A small image captioner, trained from scratch: 48-pixel images, decoder layers 6.
Rows from block 3 of the text decoder, named by matrix and row number. Rows with one number belong to one attention dimension. Each number is 128 + 24 x the weight over its row's rms, rounded and kept within 0 to 255. All counts start at 0. After the name is the row's rms in percent of the matrix's.
# q: attention query (decoder.blocks.3.attn.q.weight, 256x256), inputs 86-171
# k: attention key (decoder.blocks.3.attn.k.weight, 256x256), inputs 86-171
q.157 106 [120 149  94 130 144 130 145 117 139 112 126 119 117 118 180 151 153 134 132 142 136 151 113 156 113 140 122  72 111  71 156 178 113 145 151 121 126  86  94 162 110 158 111 111  82 130 115 100 108 169  99 117 124 152 128 129 117 116 109 121 126 113 100 149 147 118 108 129  61 151 149 108 101 118  87 132 129  97 124 102 126 126 148 115 125 147]
k.157 105 [121 106 112 133 139 131 159 117 157 111 164 100 114  92 119 143 134 138 129 131 133 185 119 109 101 132 162 156 121  99 105 139 148 150 166 100 107 147 106 126 112  53 106 136 109 141 105 120 173 138 176 141 163 174 118 152 102 140 148 158 145 123 119 123  93 123 143 158 100 114 116 124 118 122 112 137  85 123 108 145 140 133  99 178  99 119]
q.158 111 [136 111 106 149 151 142 188 119  93 158 121 143  90 103 138 149 137 130 130  89 119 126 111 126 168 110 136 108 113 105 104 118 126  78 104 104 140 108 114 119 141 117 110 131 131 150 147 153 136 162 117 108 123 175 121 147 152 114 133 107 100 145 122 161 111 132 104 108 107  83 170 129 104 146 127  96 120 131 110 112 138 150 136 107  97 149]
k.158 109 [103 153 125  54 148 115 102 147 110 110 122 133 128 113 121 142 114 149 128 118 120 110 140 146 115 110 152  75  94 107 165 125 123  94  99 129 142 104 186 106  92 132 114  98 108  92 138 136 165 117 151 146  91 108  72  99 107 136 120 156 153 127 128 107  93 170 130 109 120 136 157 149 140 144 139 111 144 124 130 160 177 116  99 107 104 129]
q.159 104 [143 118 133 138 152 126 145 111  84 123 132 131 139 121 153 119 125 155 109 156 151 166 148 155 124 150 142 115 133 108 155 100 138 137 130 146 104 133 122 145 147 120 115 103 147 138 120 112 145 145 141 103  93 166 123 127 134 127  91 129 123 139 146 139 124  98 126 137 172 117  91 142 101 117  86 100 153 183 117 135  89 141 131 116 107 130]
k.159 099 [120 102 136 152 179 123 123 125 125 137 101 157 121 147 122 177 151 132 133 160 103 124 127 129 147 118 154 115 131 108 157 134  77  91 112  99 187 126 125 118 148 120 127 122 105 129 159  96 107 140 140 134 153 118 126 106 148 127 171  97 130 132 136 151 183 117 137 108 124 140 124 124 158 122 125 119 130 123 129  95  69  75 143 115 153 163]
q.160 099 [140  71 143  78 115 125  83 128 126 105 124 111 111  96 119  96 119 184  93 156 157  87 123 125  95 136 122 146 100 104 131 157 125 109 125  90 117 105 174 126  87 175 112 183 115 124 125  97 100 145 115 138 154 119  95 128  88 157 149 116 133 170 125 157 129 139 149 163 105 113 140 133 172 136 116  92 141 138  97 107 125 145 114 124 157  98]
k.160 095 [106  96 149  89 157 136 156 130 130 132 116 120 148  96 118 110 132 128 165 107 109 143 132 156 174 162 124  95 139 129 101 118 147 105 131 189 109 119 142 133 117  99 128 132  69 168 118 126  87 134 129 150 128 124 114 184 114 125 158 125 108  89  92  90 124 103  98  85 119  78  82 128 113 152 158 112 107 141 182 147 131 119 111 129 113  98]
q.161 084 [174 160 110  91 110 151 164  98 110 138 148 108 126  89 110 140 136 124 145 147 131 114  89 156 121 131 100 142 149 161 105 116  67 136  98 154 149 166 179 171 113 124 135 100 106 140 124 104 136 114 117 128 112 150 143 124 126  77 146 156 162 122 107 136 122 142  91 111  87 111 134 133  70 188 103 116 158  96 145 103 149 115 115 104 130 126]
k.161 083 [138 128 169 100 111 110  86 117 157 116 144 146 168 132 129 173 105 112 124 128  94 155  95 113 141 132 101 120  73 109 139 126 143 163 132 139 127  83 121 120 130 131 117 134 156 160 145 161 108 154 133 108 136 116 149 157 142 103 137 103 121 151 153 145 111 146 167  47 150 150 160 147 150  95  98 119 106 149 119 142 124 139 186 166  98 164]
q.162 107 [125 174 125  79 108 116 169 113 161 154 116 116 156 138 153 120 118 130 155 171 162 152 109  94 140 122 102 161 131 127 130 152 138 100 113 113 113 111 142 106  63 109 124 152 117 128 143 154 144 129 114 117 144 151 111 109  65 152 122 123 158 109 115 122 133 173 159  90 115 137 139 115 129 158 132 145 149 116 134 143 151 117  91  90 148 100]
k.162 106 [126 100 139 161 138 135 131 161 123 156 149 149 131 146  90 109 119  99 136 154 162 141  69  93 136 123 124 169 112 162 115 170 158 136 118 143 123 143  83 127 146 144 135 173 123 102 108 126 104 138  98 159  90 117 125 139 145  93 110 139 104 146  95 109  66 154 106 169 126 167 114 143  92 128 103 161  94 146 129 112  99 130 100 164 123 143]
q.163 093 [100 137  80 129 146 114 141  59 154 121 169 110 162 129  73 120 153 135 119 125 140 163 133 144 123 143 113 122 150 119 149 111 107 133 120  85 149 171 107 111 166 162 129 146 124 120 120  91 109 135 131 152 117  98 134 163 116 127 125 140 112 150 144 119 153 122 132 156  87 145 114 138 162 135 135 108 101 137 103 155 101 149 126 152 173 129]
k.163 097 [169 149 145 144 138 107 117 146 150  93 158 125  81 155 138 101 100 149 109 146 106 133 140 136 124 134 128 161 135 145 129 111 131 124 135  87 128 131 106  96  87 136 109 123 131  80 108 129 134 113 107 145  97 125 109  84 162 159 185 140 122 111 143 140 100  89  97 150  92 125 137 111 113 121  98 130 131 190 110 111 120 152 124 100 138  97]
q.164 099 [142 173 103 104 142 138 146 158 138 123 140 135 144  93 112 148 114 144 156  76 113 154 121 148 168 123 101  90 120 127 136 155 104 141 104 120 131 137 133 146 129 100 166 105 105 108 123 142 167 148 125 135  97 143 211 100  86  85 129 101 102 156 143 122 112 152 132 126 116 130 179 129 165  98 122 106 104 109 147  94 156 106 117 116 100 116]
k.164 102 [143 102 130 109 119 141 112 125 143 108 140 129  94  98 117 108 131 108 117  97 163 143 142 161 134 116 138  95 114 133 131 141 118 146  81 139 115 145 136  96 145 129 157  99 109 115 124 118 140  82 143 104 127 121 110 133  92 143  91 150 122 149 119 194 120 151 106  94 131 117 112 120 141 127 163 168 128 128  88 111 120 140  79 128 162 169]
q.165 095 [129 125  98 124  95 141 173 168 124 143 117  91 117 147 122 161 139 155 103 122 102 136 126 132 101 128 132 144 144 164 109 120 122 121 140 126 180 135 155  94 137 148 153 135  78 127 153 117  91 132  73 135 117 123 161 138 106 115 143  85 154 125 181 114 143 111 152 130 143  97 136 132 114  99 131 154 135 124 114 161 123 104 130 106  93 121]
k.165 100 [137  93 138 147 144 121  84 131 111 163 107  95 118 182 173 101 146 152 109 134 102 119 118 138 108  90 134 143 112 126 150 124  95 154 111 112 117 154 121  98 124 149 133 150 134 104 176 147 101 147 171 155 121 126 140 127 125 130 127 124 114 119  92 126 160 107 154 153 122 149 113 108 108 102 137 135 177  95 109  74 112 161 155 138 141 110]
q.166 090 [148 114  90 121 101 138 135 127 111 132 150 118 111 146  84 169 115 126  89 154 163 148 149 104  98 135  85 100 108 119  85 116 151 109  92 133 119  70 146 153 105 158 115 134 119 143 137 113 135 136 109 161 144 121 143 140 136 147 117 107  85 121 128  97 187 134  97 151 126 146 124 129 130  94 129 134 130 140 114  93 144 140 135 129  90 114]
k.166 087 [127  89 110  96 104 149 144 145 117 157 106 125 137 117  92 164 155 127 152 157 117 169 122 103 132  89  83 168 104 134 148 145 136 141 152 105 161 135 153 121 123 108 176 133 148 129 126  97 129 128  95 139 115 134 137 161 117 157 170 128 107 118 139 176 131 154 164 171  89 126 123 105 118  75 138 131 141  87 115 140 144 130 103 118 140 106]
q.167 095 [113 156 132 142 115 133 139 121 129 152 182  88 123 117 122 123 144 133  95 119 137 177 120 109 174 132 133 146 160 119 107 144 159 112 126 168 160 169  94 122 134 134  65 104 148 134 118 114 144  89 160 157 126  94 102  67 141  87 148 132 102 146 147 149 170 172 166 137 161 118 123 147 179 166 122 128 102 165 102 161 111 155 100 146 122 123]
k.167 100 [120 115 103 139 153 133 103 131 130 124 111 174 138 149 118 144 158 150 129 137  79 129 139 110 127 125 180 174 125 136 166 110 142 137 131 146 166 137  96 157 132  98 167 123 128 122 146  92 112 125 146 110 146 110 133 119 112 129 119  75 145 153 160 159 132 151 139 113  52 132 116 111 139 130 108 107 151 111 165 141  98 155 163 157 139 105]
q.168 097 [ 88 101 178 134 145 132 138 111 148 141  84 188 101 186 115 131 120 169 114 136  88 131 125 107 127 134 143 149 135 114 131 156 129 126 114 161  95 122 173 111 135  67 125 107 144 113 109 162 154 163 131 140 183 129 134 134 128 125 145 138 167  89 149 161 169 133 160 139 109 149  81 120 142 145 140 138 138 121 183 132 131 119 120 165 114 155]
k.168 092 [147 153 157 175 146 142  80 100 103 152 140 175 166 165 134 135 184 141 112 170 109 135 143 122 102 105 129 106  94 114  80 107  69 142 115 124 120 147 140 169 132 116 125 181 123 137 100 161 122 120 153  95  91 103 121 105 131 137 113 168 140  90 128  93 144 140  85  94 133 157 123 111  73 144 142 111 111 128 127 126  89 170 128 169 123 142]
q.169 097 [123 189  94 135 107 101 156 130 154 154 130  95 118 130 151 127 134 165  86 104 178 146 128 110 154 191 152 110 144 101 120 140 150 162 105 103 164 110 183 147 189 133 104 124 153  99 122 110 127 138 157 130 179 156 142 141 118 131  95 112 126  96 146  97 118  75 144 137 124 158 105 149 130 106 136 129 135 167 111 141 149 143 163 110  88 101]
k.169 107 [167 128 146 132 118 119  87 140  97 137 153 118 116 121 102 133 116 121 161 134 152 116 110 176 114  98 149 126  79 136 119 103  79 126 148 163 140 135 119 104 136 130 130 125 116 138 143 161 147 137 104 165 144  76 142 106  96 144 111 141 134 120 108 128 171 128 146 148 125  89  99  82 135 121 175 141 134 149 124 140  98 157 130 170 156 132]
q.170 100 [157 176 128 154 126 129 125 159 133 136 136 129 139 135 152 159 124 155 128 166 144 163  93 121 134 166 128 146 107  92  86 102  81 146 101 139 113 130 114 126 120 124 138 121 136 153 121 148 141 104 127 146  74 111 106 105 134  85 120 151 140 153 127 151 131 106 140  83 149 156 124 127 130 163 143 115 117 162 149 107 107 107 122 114 136 129]
k.170 104 [129 165 168 165  94 138 127 132 169  96 173 160 114 150 105 138 164  95 159  93 115 141 132 128 138 117 140 128 149 117 136 121  73 104 127 121 150 158 108 105 175 158 124 113 165 152 101 133 139 139 141 144 127 136 125 109 104 124 145 133  85 132 149 127 142 115 106  93 137 137  98 156 129 127 146 134 130 112 150 185 100 161 151 141 108 134]
q.171 101 [124 169 142 132 144 134 122 144 154 127 114 181 108 158 133 160 127 116 147 107 145 164 157 172 133 122  88  72 140 136 150 122 108 104  90 127 127 141 116  93 128 121 168 117  87 135 126 144 160 104 110 101 132 152 132 121 148  98 149 143 118 147 115 144 159 180 102  97 147  77  95  81 121 142 136 145 138 112 126 136 141 155  96 125 125 107]
k.171 103 [ 91 153 147  79 149 138 104 134 110 129 106 124 111 124 121 152 136 167 140 145 143  78 127 136 138 119 130 123 123 152  91 102 144 105 103 133 138 166 120 128 131 141 143 145 157  76  85 109 135  72 126 154 134 121 146 165 119 140 106  98 133 103 149 151  90 135 164  85 134 141 116 152 136 114 116  94 118 114 127 153 135 117  90 122  93 121]
q.172 100 [124 111 132 116 149 189 140 139  99 133 163 163 158 186 149 149 135  82 149 160 132 101 169  88 138 118 126 125 127 139 153 165 155 139 112 119 127 163 156 119  89  92 145  89 149 106 125 155 119 137 116 140 156 144 133 113 135  92 112 118 103 134 105 163  98 158 127 116 103 128 129 138 175 133 111 132 132  77  85 104  90 137  74 114 130 131]
k.172 100 [ 89  84 171 126 209 111 138 128 116 118 121 159 130 112  99 126 145 116 156 160 162 146 123 120 138 119 144 127 151 109  76 128 113 121 148 118 121 132 124 140 152  76 135 112 161 108 141 123 140 114 176 121 148 147 135 127 146 101 147 118 138 159 132 121 116 118 122 148 115 180 140 137 132  89 153 137  67 153 160 123 170 127  89 135 147 152]
q.173 099 [ 95 144 109 102 127 125 134 157 156 130  85 173 143 119 142 141 138  71 128 167  87  80 160 159 108 143 144 125 155  63 110 144 120 115 136 117 128  67 139 163 124 161 181 140 134 136 154 145 111  94 113 134  95 100 112 110 140 180 118 143 135 118  83 151 124 180 105 133 154  93 153 114 128 116  91 126 139 122 101 106 128 119 114  96 152 133]
k.173 103 [113 149 108 143 123 128 187  75 152 145  66 122 144 138 110 106 112 141 129 103 137 168 142 106 100 124 106 190 108 154 136 166 130 120 147 104 126  83 133 126 108  82 136 145 119 113 130 106 178 122 129  75 135 149 121 155 102 123 115 120 150 120 155 119 100 119 122 166 164 112 108 156  91  98 139 139 109 136 156 106 128  95 162 132 119 113]
q.174 094 [122 112 122 170 116 117 106 105 169  92 149  92 131 151 105 127 132 142 103  86 102 121  92 136 105 154 158 116 118 131  98 124 179 133 140 104 127 123 143 105 134 121 174 126 150 118 105 118 116 124 135 143 134 119 133 117 143 129 144 118 110  94 117 139 116 158 110 123 115 153 126 138 150 130 148  76 124 134 137 103 133  96 114 160 114  96]
k.174 098 [119 123 125 133 140 113 110 147 113  78 139 160 177 107 146 148 138 132 138 142 137  98 157 127 114 102 114  84  98  86 142 136 135 145  77 161 133 103 175 204 133 117 125  92 132 178 125 180 123 134 142 111 156  84  99  77 147 117 132 154 125  98 109 135 108 146  99 139 138 106  88 130 114 120 150 110 103 155 156  96 156 175 126 136 125 136]
q.175 104 [ 69 127  84 112 133 106 129 129 155 118 134 111 137 117 178 140 113 172  99  99 102 141 112  99 181 100 134 180 151 148 108 165 151  96 104 157 133 123 145 138  67  95 132 162  85 128 140 147 101 110 147 118 141 148 149 123 105 147 126 106  99  99 142 143 130 137 174 143 139 162 111 100  97 143 103  94 121 167 112 107 144 123 100 156 152 110]
k.175 101 [ 86 120 119 151 121 157 166 124  75 133 125 141 102 140 140 102 122  63 124 115 148  99 126 114  76  94 135 143 120 112 142 115 139 147  95 133 101 124 132  95 100 129 141 134 127 157 143 146 118 113 112 120 133 122 100 121 108 120 141 170 102 132 108  73  72 109  93 130 137  96 130 125 130 144 139 116 127 106 112 138 129 147 122 135  96 119]
q.176 091 [120  95 134 156 133 171  74 161 121  85 123 137 149 162 147 119 148 140 117 132 125 159 150 128 108 166 108 135 124 174 158 109 152 131 112 137 121 126 141 118 141 115  93 153 116 144 143 144 145 103 124 123 163 106 148 101 131 133 127 167 148 164 122 100 173 114 103  92 168 128  63 149 137 107 149 155 132  91 155 115 114 135 145 104 145 159]
k.176 100 [127 172 136 160 165 126 142 138 115 134 142 154 141 108 145 145 138 111 142 133 135 137 104 138 149 144 140 164 125  81  96 127 198 112 146 114 111 153 120 126 126 158 144 168 161 117 143 126 103  85 148  90 120  99 135 153 154 130 151 123  89  98 134 117 115 143 108 149 134 156 120 105 153 104 117 110 112 120 147 134 136  86 155 134 167 107]
q.177 098 [135 106 121 124 132 119 100  82 137  98 117 132 135 105 111 173 167 130 158 109 139 118 118 150 148 120 138 105 118 112 103  87 117 155 145 115 141 126 130 132 159 156 114 124  95 151 106 137 133 108  99 123 104 143 167  87  95 134 122 157 104 116 114 152 143 109 165 108 157 126  96 138 101 104  99 135 166 176 139 142 106 129 133 135 142 119]
k.177 098 [113 153 110 158 124 156 123 105 142 140 123  81 101 117 117 139 138 141 106 131 156 154 128 144  92 146 114 146 150 107 120 144 131 111 130 173 130 163 141 130 147 133 143 127 182 130 116 121 154 126 146 130 126 139 123 161 112 120 133 101 131 122 132 108 128 117 135  94 130  77 159 160 147 112 148 123  94 109 146  68 165 111 169 135 126 138]
q.178 099 [135 145 139 132 107 109 107 123 124 169 122 130 135 134 137  79 128 133 121 134 104 108 137 172 133 128 115 139 127 123 154 136  99  93 137 145 133  92 113 139 123 161 122 112 117 155 154  72 114 126  96 131 122 110 134 135 116 109 118 123 125 117 152 138 131 100 149 152 163 119 127 165 135 130 110 151 150 199  79 147  64  94 154 165 123 165]
k.178 092 [146 130 133 159 147 147 136 129  92 153 121 114 137 167 142  98 137 128  97 153 125 132 160 131 134 129 137 112 123 106 143 170  89 131 154 146 162 173 105 166 128  96 171 129  95 176 146 124 108 129 131 102 111 134 136 100 162 124 159 127 154 114 125 129 154 113 169 155 108 123 119 151 104 114 138 109 137 119 124 113  66 151 127 114 119 132]
q.179 106 [106 117 171  96 116 115 144 103 110 170 140  95 110  99  81 117  91 127 118 109 177 153 140 106 128  87 127 173 129 100 120 135 151 145 109 131 124 105 100 133 150 149 159 185 140 143 107 142 121 151 149 152 156 131 137  64 135 114 164 127 146 172 146  85  73 107  91 115 136 133 145 136 161  95 136 147 130 134 138 128 146 112 121 112 164 123]
k.179 099 [113 153 100 115 103 100 178 135 132 127 155 117 128 145 129  84 156 142 109 147 135 113 122 134 104 122  97 122 137 147 127 136 116 131 144 203  91 130 111 128 122 105 141 101 102 120  73 119 139 133 141 112 126 170 147 157 143 117 131 164 156 168  67 143 128  97 126 134 104 154 126 129 131 144 130 171 127  81 137 114 104 159 106 141  83 117]
q.180 099 [186 122 128 133 133 172 183 139 118 147 102 147 141 135 135 101 146 132 147 141 155 142 102 125 125 128 112 134 123 151  98 173  99  88 117 109 106 119 165 137 103 107 140 140 105 132 129 142 117 116 153 139  99 109  90 130 168 109 145 127  93 139 159 143 133 129 114 129 136 183 136 125 177 157 121  92 111 129 104 143 101 127 117 132 159 152]
k.180 098 [113 118 129 150 155 156 143 155 109 134 135 138 166  93 113 114 108 126  81 171 149 180 124 105 105 126 155 125 148 129 130  73 108 128 142 123 119 120 138  90 136 110 119  84 151 106  99 125 126  91 135  98 115  85 120 145 145 116 170 119 151 157 127 175 136 136 117 105 148 127 128 121 106 165 152 125 119  81 135 160 131 119 127  89 150 128]
q.181 106 [ 94 150 134 139 141 135  92 135 167 119 171  99 141 152 142 116 114 117 108  94 123  83  89 132 112 168 152  88 181 146 117 110 153 110 123  99 144 109 118 103 140 149 129 115 143 127 144 117 123 143  95 135 143 116 117 147  89 131 175 124  96 111  91 121 103 146 160 157 150 150 110 154 132  74 106 201 139 175  84 180 115 164 112 107 101  94]
k.181 105 [101 121 152  85 124 127  97 159 132 121 121  87 131 116 154 134 116 149 147 105  94 109 127 155  94 206 155 150 121 132  85 102 153 132 146 106 114  96 130 140 137 145 137 152 111 115 115 131 149 116 138 131 172 129 118  87 145 106 128 130 134 137 122 154 134 119 147 135 127 140 124 181 171 117  93 117 167 116 174  98 119  92 132 109 116  89]
q.182 103 [131  94  94  98 121 175 127 106  96 117 130 127 102 143 160  92 120 115 206 147 130 148 138 140 163 156 140 163 143 175 150 153 112 171 108 140 118 134 178 131 112 107 141 159 128  97 133 155  61 116 108 136  74 126 145 122 138 142 116  97 130 103 154 148 132 152 141 138 152 104 102 139 144 106 108  81  93 151 129 136  98 115 102 112 132 100]
k.182 104 [120 165  68 160 123 111 138 144  96 141 146 159 131 107 156 117 131 103 126 148 153 109 116 124 132 161 168 128  98 106 122 103  89 127 140 146  84  89 145 130 164 131 140 136 146 153 114 158 117 149 138 135 113  89 133 121 103 116 151  99 123  93  89 110 107 150 125 112 151 122 107 140 139 126 130 121 136 124 137 124 132 122 119 156 165 131]
q.183 101 [148 160 144 118 124 152 130 154 175 158  77  87  89 123 121 126 103  88 130 143  98 151 123 156  59 113 157  92 140 142 180 109 141 114 168 128 119 118 140 176  87 105 155  88 149 101 140 152 162 156 111 147  91 135 146 137 133 116 115 145 129 134 121  89 117 125 138 172  85 147 137 143 125 118  92 124 106 122 136 124 162 159 140 103 107 118]
k.183 096 [144 160 108 169 124 112 114 124 118  90 132 140 126 111 196 132 138 157 106 116 107 184 140  98 108 159 135  91 159  96 146  98 150 112 182 150 140 144 141 153 139 128 123 126  90 133 176 120 114 106 164 136  69  99  95 124 111  92 107 146 125 124 103 113 188 127 101 129  94 150 165 126 155  81 106 118 163 114 125 169 143  79 102 141 120 106]
q.184 097 [108 158 113 161 181  80 115 129 154 123 127 112 159 111 133 122 144 104  82 107 126 121 160 119 112  97 124 115 112 152  84 149  96 111 128 122 137 154 139  97 157 143  81 155 131 128  61  89 159 107 129  93 169 131 113 127 102 158 134  79 127 156 125  77 122 144 127 158 119 131 149 145 178 115 128 148  94 133  97 163 110  74 154 143 122 118]
k.184 095 [144 119 144 112 155 168 142 184 107 124 131 120 117 166 149 121 112 121 158 150 131 100 102 151 140 148 105 126 142 121 108 152 157 152 156 146 111 120 128 145 123 127 163 153 126 157 120 116 108 161 147  91 137 106 160 173 122 128 144 144 125 107 125 153 139  79 152  97 157 132 102  72 165 120  79 110 193 118 167 159 113 165  92 123 125 138]
q.185 105 [137 111 150 118 191 148 122 151  95 120 123 144 118 131 121 136 129 162 147 116 135 144 123 101 123 121 128  73 118 109  86  99 166 140 155 114 145 134 158 101  98 125 124 120 147 128 119  97 143 140  96  92 138 143 143 195 117 106 125  93 145 118 150 171 137 107 136 103 112 103 115 110 146 130 106 100  93 149 100 127 125 131 101 151 134 137]
k.185 107 [115 145 129 155 123 160 121 123 106 130 160 165 123  74 125 115  77  72 144  88 110 128 120 140 131 113 125 129 125 113 130 136 120 114  67 107 144  84 176 136 142 127 132 111 130 114 151 166 133 184 101 130 139  98 135  99 146 184 183 116 126 151 127 141 118 182 130 149 156  86 139 149 176 125 119 131 145 138 156  98  78  96 109 122 121 134]
q.186 096 [162 133 130  96 163 117 158 115 163 100 157 133 106 101  89  75 124 107 128 147 103 148 155 113 157 176 139 125 129 121  96 109 123  98 103 116  58 146 153 119 141 123 125 120 154 131 118 140 109 105  96 192 138 114 160  96 113 136 140 119 110 130 145 103 132 124 122  80 141 141 109 107 135 178 109 133 123 177 145 115 131 110 104 140 152 178]
k.186 094 [137 135 112 146  86  84 157 138 123  73 137 148 164 139 112 116 113 127 122 152 133 140  78 132 116  85  90 111 158 143 160 160 108 170 140 116 130 156 151 142 124 110 143 111 130 139 141  78 107 126 116 110 120 109 136 129 156 102  91 124 110 122 115 156 109 148 140 124 161 148 141 167 104 109 153 154 109 120 109 161 132 111 159 116 188 134]
q.187 101 [159 140 102 130  99 179 153 100 148 107 156 115  90 143 127 128 114 114  79 140 135 116 138 168 132  73  81 120 115  96 150 111 121 109 136 125 139 135 116 154 141 105 147 157 121 102  92  89  95 136 138 105 105  95  94 111 102 163 131 130  69 142 128 154 132 127 135 126 129 148 154 119 137 133 102 145  99 191 109 147 124  99 131 143 127  89]
k.187 099 [142 108 124  96  82 137 144  89 162 112 113 164 138 113 150 128 120  95 156 118 131 123 140 133 104 148 129 140  95 109 157 134 121 159 141 149 142 167 150 130 107  99 115 161 151 153 134 104 140  97 128 151  92 136 103 106 138  89 105 175 112 147  91 115 119 107 149 119  92 114 120 147 156 115 124 111 138 170 158 145 121 130 167  90 106 109]
q.188 095 [118 126 124 124 159 126 173 123 125  78 127 138 154 130 159 147 136 166 158 185 147  93 146 129 105 111 151 112 150 140 138 130 155 112  90 111 141 129 104 143  68 135  76 114 171 146 165  88 145 133 117  96  93 101 148  94 156  76 123 114 149 127 134 152 118 107 145 102 144 179 151 179 114 154 157 118 111 100 136  96 169 150 101  81 144 163]
k.188 096 [151 122 165 108 125  87  91 139 130 148 128 175 146 135  93 196 102 121 132 163 110 171  88 126 143  82 146 117 178 108 124 165 100 161 115 119 111  97 109 121 132 145 150  86 114 133 156 112 121 137 131 133 117 175  80 159 181 120 114 114 138 121 163  82  95 151  79 103 107 124  92 156 135 109 157 133 123  93 127 126 150 105 114 118 114 170]
q.189 104 [111 144 141 131 112 101 131 140 154 158 114 143 116 124 122 137  85 186  94 128 121 108 120 115 150 125 141 148 120 108 159 104 168 132 103 104 133 160 154 125 160 126 137  94 125 120 130 141 121 122 136  95 123 165 143 145 174 117  99 128 134  87 139 152 116 185 124 152 137 175 142 139  99 124  92 127 112 138  77 114 133 117  97 161 180 103]
k.189 100 [153 109 136 133 190 103 139 114 170 114 124 133 121 154 147 125 141 115 114 140 165  99  96 110 145  98 185 168 106 168 158 118 124 129 156 124 140 133 130 134 146  84 135 124  76 139 116 208 128 116 113 101 116 107 185  80 135 123 130 112 157  86 102 131  95 117 108 123 104 116 105 142 119 152 143 124 149 153 137 128  73 148 119 152 138 142]
q.190 103 [128  83 102 114 128 109 119 126 133 112  92 134 135 106 135 138 120 146 127 104 137 122 148 135  99 103 154 129 103 134 161 136 187 159 139 160 107 121 131 134 141  94 133  94 144  88 143 126 120 152 134 138 150 159 180 141 143 103 105 151 135 170  88  89 150 126  92 159  82 105 104 159 153 146 143 195 156 102 190  95 115 116  99 116 117 107]
k.190 104 [ 91 169 154 106 129 157  91 139  91 142 155 140 130 126 134  77  81 165 176 119 129 158 120 126 101 157 109 120 135 109 114 145 139 124 167 127 151  95 135 120  98 149 120 124 152  91 132 159 117 132 120 134 106 139  99 102 142 160 137 129  96 146 122 111 114 167 111 141 135 122 144 153  92 114 141 132 124 144  84 147 132 100 114 136 107 148]
q.191 098 [ 96 113 132 110 117 146 104 115  87  93 123 145 143 136 177 112  79 132  87 158 120 128 195 130 101 106 100 110 123  98  82 127 142 117 123 112 164 176 172 126  68 188 129 127 129 106 169 141 136 143 139 135  82 130  90 165 106 111  78 156 127 141 139 103 142 161 113  86 145 160 165 139 126 136 104 121 136 108 146 107 152 122 117 119 133 156]
k.191 101 [118 110 125  99 137 101 153 153 121 171 110 136 151 103 121 147 137 147 147 122 135 122 155  88 154 129 124  99  90 152 122 133 110  99 174 110 112 114 162 115 133 119 100  85 155 109 159 116 134 170 138 111 111 175 148 136 140 142 171  92 119 152 113 126 121 121 124 112 150 126 115 145  86 139  96  76 114 122 109 124  98 121  99 150 148 119]
q.192 105 [113  84 132 165 105  99 135 158 138 134 140 129 130 140 120 144 132  74 172 117 112 114 150 114 149 103 126 102 122 128 139 123 146 132 128 109 109 137 141 136 131 136 116 121 131  93 151 111 151 103 167 121 118 105 163 107 135 120 158 157 133 150 121 136 122 158 138 148 157 132 110 144 170 151 152 144 170 154 111 120 141 118 124 140 146 109]
k.192 097 [127 147 120 136 137 111 138 138  96 159 123 146 110 144 153 102 108  96  90  99  91 115 127  90 159 165 139 128 150  98 129 136  95 147 129  88 100 113 181  89 149 106 188 127  74 132 105 136 130 126  82 143 105 124 114  95 135  72 107 137 100  70 149 104  96 119 144 104 110 117 143  99 126 127 126 154 140 129 133  87 134  94 144 137 137 102]
q.193 099 [127 108 115 125 111 120 103 120 144 155 101 108  92 116 150 145 143 142 157 122 141  90 156  99 102 116 123  94 101 100 108 141 136  72 122 105 125 128 123 139  85 110 130 107 133  85  99 129 136 117 160 108 144  69 115 155  46 129 123 139 124 135 105 143 148 118 135 158 133 135 174 112 114 144 131 129 124 145 126 144 122 173 152 159  93 141]
k.193 105 [114 106 120 129 127 108 103 133 145 131 174 152 109 131 122 169 121  99 114 129 109  96 142  83 119 144 149 132 151 140 134 141 183 133 102 141 151 142 121 135 126 108  86  76 125 140  95 138 113 114 108 138 106 158 106 156 146 121 149 111 104 168 132 124  94 104 159 110  76 114 117  89 148 135 145 104 170 103 113 120 172 139 120 133  96 109]
q.194 102 [109 153 136 151 139 120 141 117 159 132 121 148  90 121 118  94 177 148 164 123 128 154 128 111 135 123 157 147 129 153 147 119  89  69 188 138 108 118 126 103 130 114 126  63 138 133 119 133 178 116 122 159 163 130 118 101 121 168 146 124 152 105 123 127 112 111  97 149 140 149 120 115 105 135 135 147 117 141 171 157  81 143 154 188 131 145]
k.194 103 [104  91 140 121 153 129 146 138 173 130 123 136  91 157  69 114 150 132 138 142 128 127 114 121 119 115 149 128 146  97 133 125 180 107  87 107  82 154 160 118 127 123  93 100 125 119 145 130  64 104  77 108 148 136 155 133 100  90 140  90 156 106 135 127 148 111 157 138 146 133  90 105 106 100 183 116 145 121 119 110 165 100 134 116  87  81]
q.195 099 [138 147 130 152 155 139 155 136 134 107 162 116 151  86  91  96 135 110 136 128 113 145 113 165 150 111 120 130 128 118 135  95 150 167  82  91 216 113 145 106 110 125 149 117 135 118 148 131 118 133 141 122 148 146 156 152 142 130 144 132 127 144 148  77 174 150 132 124  98 118 143 143 171 137 141 141 141 122 136 157 175 143 108 106 126 121]
k.195 100 [142 144 109 121 168 133 106 163 130 113  60 148 167 149 141 124 123 168 109 150 140 140 120 118 101 154 103 112 136 102 116 116  78  95 106 116 137 139 110 104 109 162 106 112 130  81 114 155 138  57 147 114 132  82 125 116 124 149 137 143 153 117 168 120 131 122 132 156  91  93 108 136  97 136  83 138  96 103 131 112 118 127 138 140 102 113]
q.196 103 [125 137 131 137 134  98 112 122 152 120 107 133  77 119 165 135 152 142 137 148 177 140 133 105 168 102 106 124  95 127 131 114 131 121  98 140 179 113 126 154 146 126 127  95  97 125  63 116 126 148 124  94 167 116 133 130 120 147 144 118 119 127 133 123 107 118 120 132 152  92 145 119 140 115 124  79 159 130 111 111 147 145 131 111 163 104]
k.196 097 [137 129  92 103 117 112  98 157  89 141 106 118 113 145 147 123 118 112 138 110 133 123 140 153 136 130 137 176 128 116 100 124 128 152 117  77 126  82 133 137 104 145 139 153 195 100  96 200 134 172 130 102 121 139 100 158 112 118 139 152 126 118 171 176 141 119 130 138 103  96 150 110  99 127 156 146 151 135 171 131 114 138 104 111 118 114]